Weights of a small sound classifier: 3.35M parameters, norm batchnorm.
Rows from block 5 of a small sound classifier, named by matrix and row number. Each number is 50 + 12 x the weight over its row's rms, rounded and kept within 0 to 99. All counts start at 0.
After each channel's rows are labels from the 100 clips, of 14976, where the channel reaches its highest value: "top examples" is what is common among them. Only what is clearly more common there than usual is listed. The data: short read English sentences (LibriTTS-R).
# c30: last pointwise conv (model.blocks.5.c3.0.weight, 320x320x1), inputs 80-159

c30.289:50 50 30 50 63 28 50 50 50 62 29 29 53 50 50 75 50 50 74 50 58 50 50 50 22 50 41 50 50 50 50 31 50 50 50 50 50 51 50 39 72 79 50 84 50 50 50 63 50 79 50 87 41 50 50 50 79 50 50 50 50 50 50 50 50 50 76 90 64 73 50 50 50 50 50 50 50 50 50 50
top examples: voice: female

c30.177:50 50 50 50 50 67 38 22 50 50 50 23 50 32 50 50 89 50 50 50 50 50 51 50 82 19 50 50 18 18 50 50 50 36 50 50 50 50 50 50 50 50 50 50 50 39 50 50 50 77 50 50 50 50 50 50 50 50 58 25 50 50 50 50 45 50 50 50 64 50 73 68 50 50 57 45 50 50 50 50
top examples: voice: female

c30.275:43 36 86 50 50 50 50 77 50 50 44 50 50 50 79 50 47 50 29 50 50 50 50 61 50 50 80 50 25 50 50 36 37 50 50 50 50 26 50 50 50 75 50 50 50 50 30 50 50 50 50 50 76 50 36 50 50 50 50 50 50 51 50 50 50 27 50 50 50 50 35 75 50 57 50 50 50 50 50 50
top examples: voice: female

c30.176:34 50 36 82 22 50 50 40 44 50 50 50 22 50 50 50 50 50 40 50 50 50 50 26 59 77 50 50 50 73 58 73 87 50 50 50 05 79 71 50 50 23 50 50 50 50 56 50 50 13 27 50 50 80 39 40 50 50 50 50 50 72 50 50 99 66 71 50 50 50 50 68 31 50 50 59 50 50 50 50
top examples: voice: female

c30.287:28 79 50 50 50 38 50 50 50 50 50 50 46 33 77 50 50 76 50 76 50 50 50 50 51 50 50 81 50 24 28 50 50 50 50 50 28 43 50 50 50 50 50 76 50 50 50 50 50 50 50 50 70 27 50 50 35 50 50 80 50 34 75 20 66 50 50 50 73 50 50 50 50 50 45 73 85 50 50 67
top examples: voice: female

c30.190:50 50 50 82 44 50 25 50 50 23 19 50 50 50 50 50 50 50 50 69 50 50 50 50 50 50 50 50 50 65 50 67 50 60 50 15 50 50 50 73 50 50 40 79 50 50 72 59 50 50 50 78 50 22 51 50 20 50 50 50 50 50 50 50 50 44 50 50 50 50 50 50 50 50 50 83 74 50 50 21
top examples: voice: female

c30.107:50 37 50 55 78 50 89 50 50 50 50 50 50 50 33 73 39 50 50 50 50 50 62 50 50 50 50 62 50 50 78 50 87 50 50 39 50 50 50 50 50 50 18 50 50 50 50 50 50 50 50 80 50 77 58 50 50 74 99 50 50 50 50 50 50 81 52 50 50 50 28 50 50 21 50 50 74 37 50 50
top examples: voice: male

c30.79:50 50 41 50 50 50 50 50 69 50 50 50 30 96 50 50 50 50 50 50 50 50 50 50 50 50 59 50 50 27 84 50 50 50 50 39 94 50 75 56 50 50 44 41 50 50 50 50 50 50 50 50 50 50 27 50 50 50 50 50 50 50 50 50 50 34 50 50 86 50 50 50 50 50 50 52 50 50 50 50
top examples: voice: male

c30.5:50 50 50 50 78 50 50 40 50 50 50 25 50 67 44 50 27 50 50 20 37 76 50 50 50 63 50 50 50 50 64 67 50 50 50 50 50 50 89 50 50 50 50 50 50 50 50 50 50 50 58 50 50 50 33 50 50 50 50 50 50 50 36 50 50 16 50 50 20 50 69 50 10 50 30 13 50 50 69 50
top examples: voice: female

c30.284:50 50 50 50 63 50 50 50 50 93 50 50 50 88 50 50 19 50 50 50 50 66 46 80 50 50 32 71 50 50 58 65 50 50 50 50 50 39 50 50 50 50 50 77 50 45 75 50 50 50 66 50 50 63 50 50 50 50 50 50 50 50 50 50 50 50 50 50 50 61 52 68 50 28 50 76 50 50 50 63
top examples: voice: male

c30.258:50 57 50 67 61 71 50 60 42 25 35 50 50 51 26 50 50 39 50 50 50 19 31 50 50 50 50 50 50 34 50 50 50 50 50 50 52 69 30 59 50 65 50 50 50 50 50 50 50 50 50 50 50 28 50 50 50 50 88 50 50 67 50 50 50 66 79 30 70 50 50 50 50 31 45 50 50 50 50 50
top examples: voice: female

c30.154:50 64 50 27 50 47 24 50 50 50 50 84 91 50 50 50 72 50 50 50 50 48 50 50 50 38 50 50 50 86 33 50 50 50 50 30 50 22 50 84 50 32 50 50 50 92 50 50 50 50 50 79 50 50 52 50 50 50 50 40 50 50 77 74 50 50 50 50 50 50 65 50 50 50 47 84 50 50 60 50
top examples: voice: female

c30.288:70 50 50 58 50 50 26 50 50 50 50 67 21 50 50 50 57 50 59 50 19 50 50 50 42 32 50 50 50 53 31 50 50 68 50 50 50 26 50 50 50 50 37 50 50 50 50 50 50 50 50 50 50 50 50 28 50 50 50 50 50 74 50 50 86 50 50 50 50 74 50 50 25 29 50 50 50 50 50 38
top examples: voice: female

c30.295:75 50 50 36 46 83 50 50 50 50 35 50 50 37 50 50 50 50 50 25 50 27 50 50 50 50 50 33 50 50 76 50 50 42 50 31 56 50 50 50 50 45 50 50 79 57 50 50 26 50 14 50 56 34 50 50 50 43 50 50 50 50 50 55 58 50 30 50 50 37 24 34 58 50 50 39 32 50 50 50
top examples: voice: female

c30.182:50 50 37 50 50 50 50 50 50 50 14 50 50 61 50 50 50 50 50 50 50 50 50 50 71 12 50 50 50 50 50 50 50 50 50 50 50 25 50 50 50 50 50 50 47 50 50 50 26 50 30 50 74 32 50 57 41 50 66 50 50 65 50 63 54 50 22 50 50 30 50 50 50 89 50 33 50 69 50 35
top examples: voice: female

c30.230:50 50 50 50 50 50 93 74 50 29 23 50 50 50 50 50 50 50 50 50 50 81 50 50 17 50 50 64 50 50 50 50 50 50 50 50 50 50 50 50 66 50 50 50 67 50 50 50 50 50 50 50 50 43 50 50 50 50 70 50 50 50 50 50 50 50 50 61 50 50 50 50 50 50 25 50 85 50 86 50
top examples: voice: male

c30.130:50 50 50 50 50 67 50 50 50 50 50 50 50 50 50 50 50 50 50 50 50 50 64 50 50 50 50 50 50 50 50 50 50 50 59 50 50 30 50 50 50 78 50 50 50 71 22 50 50 50 50 50 62 50 50 50 71 50 50 87 50 50 50 50 50 50 50 50 50 37 50 50 50 50 50 50 50 74 72 50
top examples: voice: female

c30.278:70 39 67 63 50 50 50 40 50 83 49 50 61 66 45 60 50 50 75 50 50 50 77 77 65 39 50 50 50 50 50 50 65 50 63 50 50 60 50 50 90 50 50 77 71 56 50 82 28 50 73 50 50 50 28 50 58 50 50 22 39 50 50 50 35 50 32 50 69 50 50 50 50 41 50 26 50 50 41 50
top examples: voice: male

c30.64:50 63 70 50 50 63 50 50 50 50 50 50 13 50 50 71 50 50 50 50 50 50 50 50 50 64 32 50 50 50 50 50 50 33 65 50 50 61 50 50 73 50 50 50 50 50 50 44 50 50 50 50 71 50 62 50 51 80 50 31 50 50 50 67 50 28 50 59 50 50 33 50 63 50 67 50 50 50 38 50
top examples: voice: male

c30.223:43 50 50 50 50 50 50 50 74 50 50 68 50 50 50 59 74 50 50 50 50 70 73 64 58 42 50 50 25 50 58 46 50 50 50 37 74 50 77 50 50 50 50 71 50 50 50 50 50 49 50 41 81 50 50 50 50 50 50 44 23 24 50 58 50 50 25 50 50 50 50 70 50 50 50 50 50 69 50 50
top examples: voice: female

c30.183:50 41 50 50 50 50 72 50 50 50 50 50 50 50 50 35 50 31 50 34 50 50 50 50 50 04 50 50 50 50 50 50 50 50 50 50 50 50 50 22 06 50 50 41 50 50 51 50 50 50 50 50 53 75 50 50 50 50 50 50 50 50 50 50 50 50 50 50 50 50 50 50 50 50 81 61 50 38 50 50
top examples: voice: male

c30.71:39 28 97 50 50 50 41 50 50 61 50 50 50 50 50 50 50 28 50 50 50 50 50 50 50 50 64 50 50 50 41 50 50 50 39 50 50 50 50 65 65 83 50 50 50 50 50 66 50 50 50 50 32 50 50 50 50 37 71 72 50 50 81 50 50 50 50 50 50 50 77 50 50 50 50 50 50 50 50 50
top examples: voice: female

c30.140:57 50 50 50 50 23 15 50 50 50 50 50 50 50 50 50 48 52 50 20 50 75 50 50 50 50 50 50 09 50 50 50 61 50 75 50 30 17 75 39 50 50 83 50 50 50 50 50 50 50 50 39 50 50 25 50 50 67 50 76 50 50 50 50 38 45 50 50 50 80 50 57 35 50 50 50 50 50 50 50
top examples: voice: female

c30.171:85 50 50 50 50 50 50 50 50 50 61 40 50 50 50 50 74 50 50 50 50 50 50 50 50 50 50 76 50 45 50 50 80 50 50 72 50 50 50 50 50 50 08 50 50 50 50 50 50 50 50 34 50 50 50 50 50 50 50 50 50 50 43 50 50 88 50 28 50 38 50 50 54 37 50 50 50 50 25 49
top examples: voice: female

c30.95:50 50 68 50 72 57 50 61 66 50 50 50 50 88 50 50 50 50 50 50 50 50 59 50 50 29 50 45 50 50 68 50 50 50 50 69 50 50 50 50 50 50 50 76 50 50 50 59 50 50 50 42 68 65 50 50 50 50 50 50 50 50 50 50 50 50 50 50 84 50 50 37 70 87 50 50 59 72 44 50
top examples: voice: male

c30.46:50 50 31 50 37 62 35 50 50 75 50 50 78 90 50 50 50 50 62 50 50 50 50 50 50 50 50 50 50 50 32 73 50 50 73 50 50 33 50 34 50 50 00 50 50 34 50 50 50 50 31 50 50 47 36 70 69 34 50 50 50 50 50 50 50 50 36 77 50 26 50 59 80 50 50 50 50 50 50 50
top examples: voice: female

c30.18:50 50 33 50 50 82 50 50 50 50 50 50 50 50 50 50 50 63 50 50 23 61 50 50 50 50 50 19 50 50 36 50 50 79 58 50 61 50 50 50 41 50 22 81 50 50 50 50 50 50 50 50 50 37 63 50 50 50 50 50 50 99 40 60 66 50 50 50 50 50 50 50 38 50 37 50 50 10 50 50
top examples: voice: female

c30.89:50 50 50 50 50 33 50 50 77 41 50 27 50 50 50 50 65 50 50 50 50 45 50 50 78 50 50 50 50 50 50 50 50 75 50 53 50 71 50 50 50 68 62 50 39 50 50 50 50 50 50 50 50 50 32 73 50 44 50 55 50 50 50 50 29 50 28 50 28 50 50 44 50 50 50 50 50 50 25 84
top examples: voice: male

c30.38:42 40 69 50 41 50 50 50 50 50 50 50 50 76 50 50 50 79 50 50 50 50 50 50 50 50 35 50 50 32 50 72 66 50 50 50 18 36 50 50 65 50 50 16 50 50 31 50 50 50 01 50 50 50 50 79 58 19 37 50 01 50 50 23 50 50 63 50 50 50 50 50 72 61 50 50 50 64 50 50
top examples: voice: female

c30.207:50 50 50 50 50 56 50 50 50 50 50 50 50 62 17 50 50 29 50 50 50 78 41 50 23 33 50 50 50 50 50 50 50 67 33 45 50 93 50 50 50 44 50 73 50 50 60 50 50 36 50 50 50 66 50 50 50 50 50 50 50 50 50 04 50 50 50 50 73 50 50 50 33 50 50 62 50 50 50 31
top examples: voice: female

c30.78:50 73 50 50 50 50 66 50 50 50 50 76 59 50 21 79 50 50 31 35 50 50 67 55 50 50 50 50 50 50 50 50 58 50 50 50 50 50 50 50 50 66 50 50 30 50 50 50 50 50 59 70 50 50 50 50 50 39 50 50 32 50 50 39 22 50 50 50 70 50 50 50 12 58 50 50 50 36 50 32
top examples: voice: male

c30.187:50 86 50 50 50 50 50 50 11 32 50 50 50 69 50 26 23 50 50 50 50 21 50 50 50 50 50 50 50 32 38 50 50 50 50 77 50 50 37 50 50 71 39 50 50 50 24 50 39 25 12 50 50 50 50 50 50 50 50 50 50 46 50 50 50 65 50 50 59 50 50 50 50 50 50 40 66 62 50 50
top examples: voice: female

c30.267:50 50 50 50 50 48 50 64 50 50 50 50 41 50 50 50 73 39 50 50 50 63 61 50 50 50 50 50 50 50 50 50 50 50 50 50 77 50 50 50 50 50 68 47 50 39 50 24 50 50 27 86 50 75 50 50 50 50 50 20 69 50 50 31 39 50 50 14 50 77 68 50 64 50 80 50 50 50 50 13
top examples: voice: male

c30.143:50 50 50 58 50 73 50 50 50 16 25 50 50 50 50 50 74 50 50 50 40 50 50 50 40 63 50 50 50 50 50 50 33 50 50 76 50 50 50 43 81 69 50 50 50 50 50 50 26 50 81 50 50 50 50 29 67 50 50 50 75 50 50 81 45 50 50 50 79 74 74 50 50 70 40 20 50 30 50 50
top examples: voice: female

c30.192:19 77 50 50 57 50 50 50 50 50 50 50 50 50 81 50 50 50 50 50 50 48 50 50 50 50 91 90 50 50 62 50 50 62 50 50 65 50 50 19 50 50 50 62 50 50 50 50 80 27 44 50 50 50 50 68 50 69 50 50 50 50 50 50 73 50 50 50 50 62 50 73 84 50 50 50 50 50 50 68
top examples: voice: male

c30.35:50 58 50 69 50 50 83 34 50 59 50 85 50 50 50 50 50 50 50 50 78 50 50 50 50 50 50 50 50 76 50 50 50 50 50 50 50 50 81 50 28 40 50 50 50 50 51 50 50 50 50 50 50 50 50 50 47 50 57 50 73 50 69 50 50 50 50 50 22 50 50 74 44 50 50 67 50 50 65 50
top examples: voice: female