{"model": "sound classifier", "dataset": "short read English sentences (LibriTTS-R)", "train_examples": 26041, "gain_aug_db": 10, "noise_aug": 0.002, "time_shift_ms": 100, "n_mels": 40, "hop_length": 160, "input": "log_mel", "spec_augment": true, "win_length": 400, "targets": ["voice"], "num_classes": 2, "arch": "ecapa_tdnn", "norm": "batchnorm", "hidden_act": "celu", "depths": [10], "kernel_size": 5, "stem": "single", "widths": [320], "label_smoothing": 0.2, "loss": "binary_cross_entropy", "init": "small_normal", "optimizer": "cautious_adamw", "learning_rate": 0.0024, "beta1": 0.9, "beta2": 0.999, "eps": 1e-06, "max_grad_norm": 1.0, "gradient_noise": 0.3, "magnitude_pruning": 0.7, "max_steps": 2800, "batch_size": 64, "epochs": 6.9, "lr_schedule": "cosine", "final_lr_fraction": 0.1, "warmup_steps": 140, "weight_decay": 0.4}
Rows from block 6, named by matrix and row number. Each number is 500 + 40 x the weight over its row's rms, rounded and kept within 0 to 999. All counts start at 0. Numbers have three digits each. After the name is the row's rms in percent of the matrix's.
# mid00: scale 1 width-5 conv, dilation 2 (model.blocks.6.mid.0.0.weight, 80x80x5), inputs 0-11, a 5 kernel for each
mid00.0 100:566465500500500517500545500500496500616500500618500500500500500550500500513500500584500500589500500500500635435575500385500500375597522500500500500500500500500500500500566500500500
mid00.1 096:556500387500442554538500500426500500433590500500500500500612500500500500500500500500500500428473501500500599500500500500500500520545500557500500500500517509455500500500500500343471
mid00.2 109:500426461500500500500500500500500500500474500525474500500500500500500500500500570432500453500525500500493554500420500500500542500500478500500500608500500500500401586500449430500411
mid00.3 101:612613608500500500500500500583445412500500500500500500500500500500606500500596500500500500500500595500500500500500423500500500408500500500580500558500577500500568521500500500500500
mid00.4 081:500500500500500500500500500500500500500500500500500396500500449416500500407500500500463607500500500500500500498500500500500500655500500500586500500500500500367560500500500500500500
mid00.5 110:500500500500500500500470558500500500500567500439434491500500500500500500500500500431543500601500443500515593500500500500500500500441500500500500500500500500583500496500500500500500
mid00.6 107:500527500500500500532500500560500500500604500500500500500500500500500517500453500500500500500500500500500500500355500614500500500500500439500500500454489555500500500500536500621486
mid00.7 099:405500485500500500385500500500500433553500500500569500597500594445500500472402512500555500500599500500473537500500500609500450500455500469590525500500500500437500500500500500529500
mid00.8 104:511500500500500524500500486500578577435500500500539500500500500500453500587548521467500500500485378446500577500491500500500465610500500500500500500535500500500580500500496377406500
mid00.9 097:500500500545520500500500569397500500500500500500500598500500500500500500500544422466500500500500545445500500500500500500500500500500500574500556500500500500455474500500500634500500
mid00.10 096:500500578500500500500500500500500500506500500500500555500500500458500500400500500500500500521500415500500500517500500500500500500500500500500500500500500481500500415500500500500500
mid00.11 112:500500480550412500536500500573500500500585500597500427500500577500500500500500500500532500500550519500500500500500448500500500500531526554543500500317500500547500500500563453500430
mid00.12 096:500500500500500500565500500500500500500500628500393500464500500500500418500402606466500500500586500592416500500558543500500500500539500500403500500500500403500456500461500500500500
mid00.13 090:500464500500500500500500500500500530430439500500500412406500500500500500554500500548500500500601500500500500500500556500382578500505500500500500500456500500500500464500500500500500
mid00.14 094:500500500500500436500500576610500500500500459500500500521500500500500500500500500500500500500500500500500500536500500500500560500500500580543500500562554500646364500500500445500604
mid00.15 109:500513500500500500500500535500429500454500511500462542500500500500500500500500500500500500598426500598416500500500521500500603500500565408500500500500442500387519388500500500500500
mid00.16 091:500500661500489447500500500500500500500577500586448541500500500500538566551391500500500500500405500384500500500500500500500444558500500500468629500391500500405410500559500500467500
mid00.17 095:500500500500500452500500437500500500426500471500500500442500445462578500424500500439558420500500454500500416500500500500469500500500513500586500500577500473577500500391500500500500
mid00.18 106:500500500602465512449500486500500500500500500590500504464500547500500578500500500500500500454500500500500649500500500500500538500500522539500500399440500500500500500500500500500500
mid00.19 095:500500526500500500538428500500434500500500500500500500500500466500500404564500500500500500500567500500500500500500500500500500500447453478500500500598568500500589500513550449500500
mid00.20 096:625500500500500638500500500500618500500413500500500500500500500482500500500500424500500500476500586500500446444500500372500500500380500531500500530445500666500458500500525515500500
mid00.21 104:500337500595500560388500500463500533500500500556500529500580433500500500448500500500445426559500519355557500518437500583500462555559587438506552500443555500500416500500500500414528
mid00.22 095:469500500500500547500453557624500500500500500500500534500500562500500500500500367587500500500500500500500500494434500456500532500500500500500500500500500500500500500361580500500500
mid00.23 095:500464383500500593500566500500500500500500500500555500500500500500657500412500500500436500500500515500500500458500500500500500500500500573500500531500500500500500546500500500500500
mid00.24 109:500500500593417577500500566500446500500501500500500500500500471500404500500500500500500543500474500500500500500500432500447500465500500500568500500500500580395500561559500500500500
mid00.25 098:500500363486500500551500449545500500500471443500500500472500500500500500530500500500500500500500500629500500500500500500500500457500500394500500500500500500500579500500500527435500
mid00.26 105:500500500506500500431528500629447522548500469455500452500500500500395500500500545500575500500500462500454335500500500500532523500517500500397360500500551500500500500347500500500500
mid00.27 101:500500500500500500500526555500500500500500500500500500465500448500500500379500500617563500407500500500500500629500629452500564500446586376500556500500500500400500500500500597515500
mid00.28 110:500500500500500500500500500500500414500553500500427500500556500500500414500500500443449500500500500453500500500500442500479432455500500500500580500500500500556583500465500561500500
mid00.29 092:500552500500520500485500500554500500500500421500500500599500500500500500500500446500500500530515500500500553500603446500500500500563500426500500500500500405500500500500500411558562
mid00.30 100:500500500482500500424596500447500500500500438453500500537575500500500500443512500575500500500562500545500500500524451500500500414500467364484500500500415500500500445500500500460588
mid00.31 109:500500447542536500500500500500500426500500500500500444500500500500548500500500500500500500500500500500653500500439446500565500500500500500424500500500500639500500500532564500500435
mid00.32 099:500549500500500500500500448603500500538429541547589500474500500500533500578500500591500500500535402500500500500598410500387500500500479500492500500415510500500500500500543500500446
mid00.33 110:588587500481500476592477500581500555500500525426500544500562500500428490500500500500500500500500500500514500500500586444528500424500529429500500500360419473500482500500662500500500
mid00.34 106:500500557481500500500500500500500500343500500500500500500500493586387500500500500500561423500500500433500587500500500500500586500500500500500500500500424500500500500500411500500448
mid00.35 088:500581404500500500500566500500500532537500594406500500410544601500500488547500529500500542500500500500500560420500413500500500500595500430500419500577500500500500500557500500500500
mid00.36 089:500500500500500500618500500593500500500500500601500500500500500500446500421484500500500500516500500500500500604500500480500520500500500500500500508500500500429500500560500500529500
mid00.37 107:500500500500500500415500500500547500531500500548500500412500500500500500500622500500447500500571454500500445500604500500484500550500500500500466500620500500500535500500500500500435
mid00.38 106:500500500500575500538500500500500500500500500500500567500500533500500548418528500543500472442400500500500500500500500500500500500449500439500500500523500468500573500500421500500500
mid00.39 081:554500500594500476500500500500500500593453393439500500500500500500500588500500414561500500500500542359500433500500500405500500500500500500500500500500500560500500391500500500500500
mid00.40 106:500551544369405500500545548530502393611500500522501500500500500500500500500500500577488455500500607554589500500500575500509500500500436500500420500587540500460500460500500500500470
mid00.41 104:500500500500500500500500500500500498500468556500500459546544500500500500500562500447442500500500500500500500500526456500500500500500596498500439500446500500500500500500539589500394
mid00.42 103:500500500500446500500500500455500483500500500428565500500500572500468500646500500519500500500500500500500464423430587627500500500500500425500604500500500500500500500500500500533500
mid00.43 103:500500580573418500500429500500500500500435500500500500500532414500446588500500500500500500412500576500500533500500500500500500599500500500500500431500500500567500500500500500500469
mid00.44 089:522422500500560500500500414500500583500422500500500500601500500500500394500500500592500500500435500573430500500582500500500500500500500651500500380500500500500402426500500500500500
mid00.45 082:500558500500500500500500500500500566573500500412500500500500500500500500427500500500500500500423500500500500590569551500500500437443408457500500500500500500500538585405500454500534
mid00.46 103:458500549500500385500510500575500500561595500419500432500500500417500500500417500372407500500500500500576500500500500500549500500622500500441500500500478500565500500500492500500396
mid00.47 108:500500500500500558408470500500500500500531500500435500500500500500376500481500429402500500500500500500390452570500497500536500500441500477463500424456357500650465500522500500500500
mid00.48 096:596567500500500500500447437543500433560540500600500500500435500500500500500500500500500425393500500489500500500451500500500500500500500589500500500633500561500500545500544500500500
mid00.49 099:500500500500500431500500500500610613500573500446541500544482500500500500411500500500500500500358500500500500500500505548500500500457567500500500500500500500619500500430500500500500
mid00.50 109:500500452500500500500545500500439500500500500478423500500500500421500437443608500465360500500500500500500500500500500519500500500600500500500500500400500417500532500500500500500444
mid00.51 096:500520500500500450500480500500551500500500500500500500500500551396602602500500500437500500456500500500500500500415500513500500500500500419500500500500500500500500500500446500591500
mid00.52 090:500433500387500500500500500452500555541500500350500500500428500500500488500500593500500500500500500500417610500500500500500500500526500426500509500435500561523500500500444500500401
mid00.53 085:500500500342567500500500500500603500500500500500500500500500342500441500408500508500500500500500500500500500500500500500500500500500500500604547500500500687500500500450432553573500
mid00.54 100:500500500611500500366451500500436424500500500500500500507500415500500500500500419500500456500500466500500500559500500500553500543500500500500421643470500500500550526500500500500500
mid00.55 090:500500461500389500590500500500500500500500500500500539398500500571500500512500423500500421500500601474567500500500611500543500500510464500500395583500500500562500500500500500500584
mid00.56 090:449413500500500421503500500500500500500500532500500500500500500411575500500500373500500500500500500500500500500500500500500500500500500500500500500500605500500500500500500500500500
mid00.57 097:462500500500500500500500500500500500500500500500500500500500500500500554500500500399580500500500500491500500500500500500437500573500470500579390426443500593500500500500500500500500
mid00.58 104:500500500500500500500500500500534500466500500500500542500500500500500537453527500500581500500471500500500500500500500550439570428500596390500440500500500500500500528390500500462500
mid00.59 112:500500500500500500500449550500500500500610437500500511500500500410500471500500500471436500500500500428500500500449500500470500452500500500500500500531500500500601500384500500573500
mid00.60 096:443500500500500585500620500500500500500578500500500598500500500500500393500466500444500390571500500500500500500500500526474500500500500404500500389474500500500500500500500500596500
mid00.61 104:623500463500500500609500602427500454500554500500500500435500500545580500467466500555500571500500500571500500500500500500561500456500500500500500399500500500535500500500500573500500
mid00.62 097:500500500500500500500500366562500459593500500500500500500500574500500500500500634559500500526500500500585453500500500500500426500500500500440500500500424548591500500500500500500500
mid00.63 105:438500500500500500500598500500500500500547500521634500567500500569423530500509500500500500500500456500500500500500523500500450500600500547499500500573461599500500500500500544545500
mid00.64 096:500446500500500500500475500608500608500500500500500530500452474500500500561500500500500500500500500500500500500500500398500500552500410500500500500500452471500500416500549500500500
mid00.65 099:500500573500500432547500500471500500500550522500500500500629567500535500500500500500500500581431500500510571500419500500562500624440500500500500500427523370506500500431547500377500
mid00.66 108:500500500500576500470500500500500500500500500500500500500500566500641500586500547413500500500584500500500553562566500505500500500500500497591567500500500500538500500613592585454635
mid00.67 106:500500536435500500500500453500573500500500500500500500500500500555500490500500549455500385420430405500500523500500500479500553500529500500529500543500500612590500600527512517500662
mid00.68 103:500500500500500500670500500518500500500534405500500439645500558546581500500534500500500538500500500466500601500500500500500500507500500500401500500434426500500500528500510455425500
mid00.69 110:500522500428431503500500532562470583500607500500500566539406500500500500500586500415500500500500500500500500472525500500500433563500500454500516500500500500629500500448500500392428
mid00.70 101:500544500500500500452500500500581500500517500500500500500493500500500544500569469500500449500500440500630500500500500500500500500500500500500500500500500500500419500500500555438543
mid00.71 094:401500542500585500500500459500500500500500500500500500500379500442500383500462500500622500500460500500500500500500500500500500500459500524500500500500500500500500500500500500500529
mid00.72 106:500647545520443500500543500500421500547500500500500500442500500500500500500500500500500500500500349500392500455500500500500500500500500539437536374500500543500422500500500500500500
mid00.73 106:500513500500500392500555405510500500500500500500500500500500500500500500500500617500500500500500368500500382500500500500523452500500500350583542500606500500500500500500500500571500
mid00.74 101:500500500500500500500500500500500500500565568500500500597500500500421500500588475500500500500500500500500500500500500457500500500500500500500546500605463500500575500500500500500500
mid00.75 088:500500500500500311500564469500535500591551500500593500500500500537500500500542500585500500590500520500534500500500500500500500565500500500436500477500500500423494456500500500589500
mid00.76 108:429500500500500568500500500500429594500531428500500500500500500500500500500500500500500591441500500500551597500500500500500500500500500500500500454500500500419500500500500500500500
mid00.77 101:480500500540458500569500500500512500500500500500500432500500500424530500500500500500500487500500500500500500500500500500500500582500512500500379500500500499500500596451500500500500
mid00.78 094:500500389500500500500600500500500500568500500500500482539454418500389500500500500500500500500500531400500500500516500500500500500500536500500500500537500500500500560500405500500500
mid00.79 101:500585500452575464434500500500500597500578500628500500544500500541500510500560500500634376500500564500500453500500621444500500500500500542500500500500500500439500500500500500500500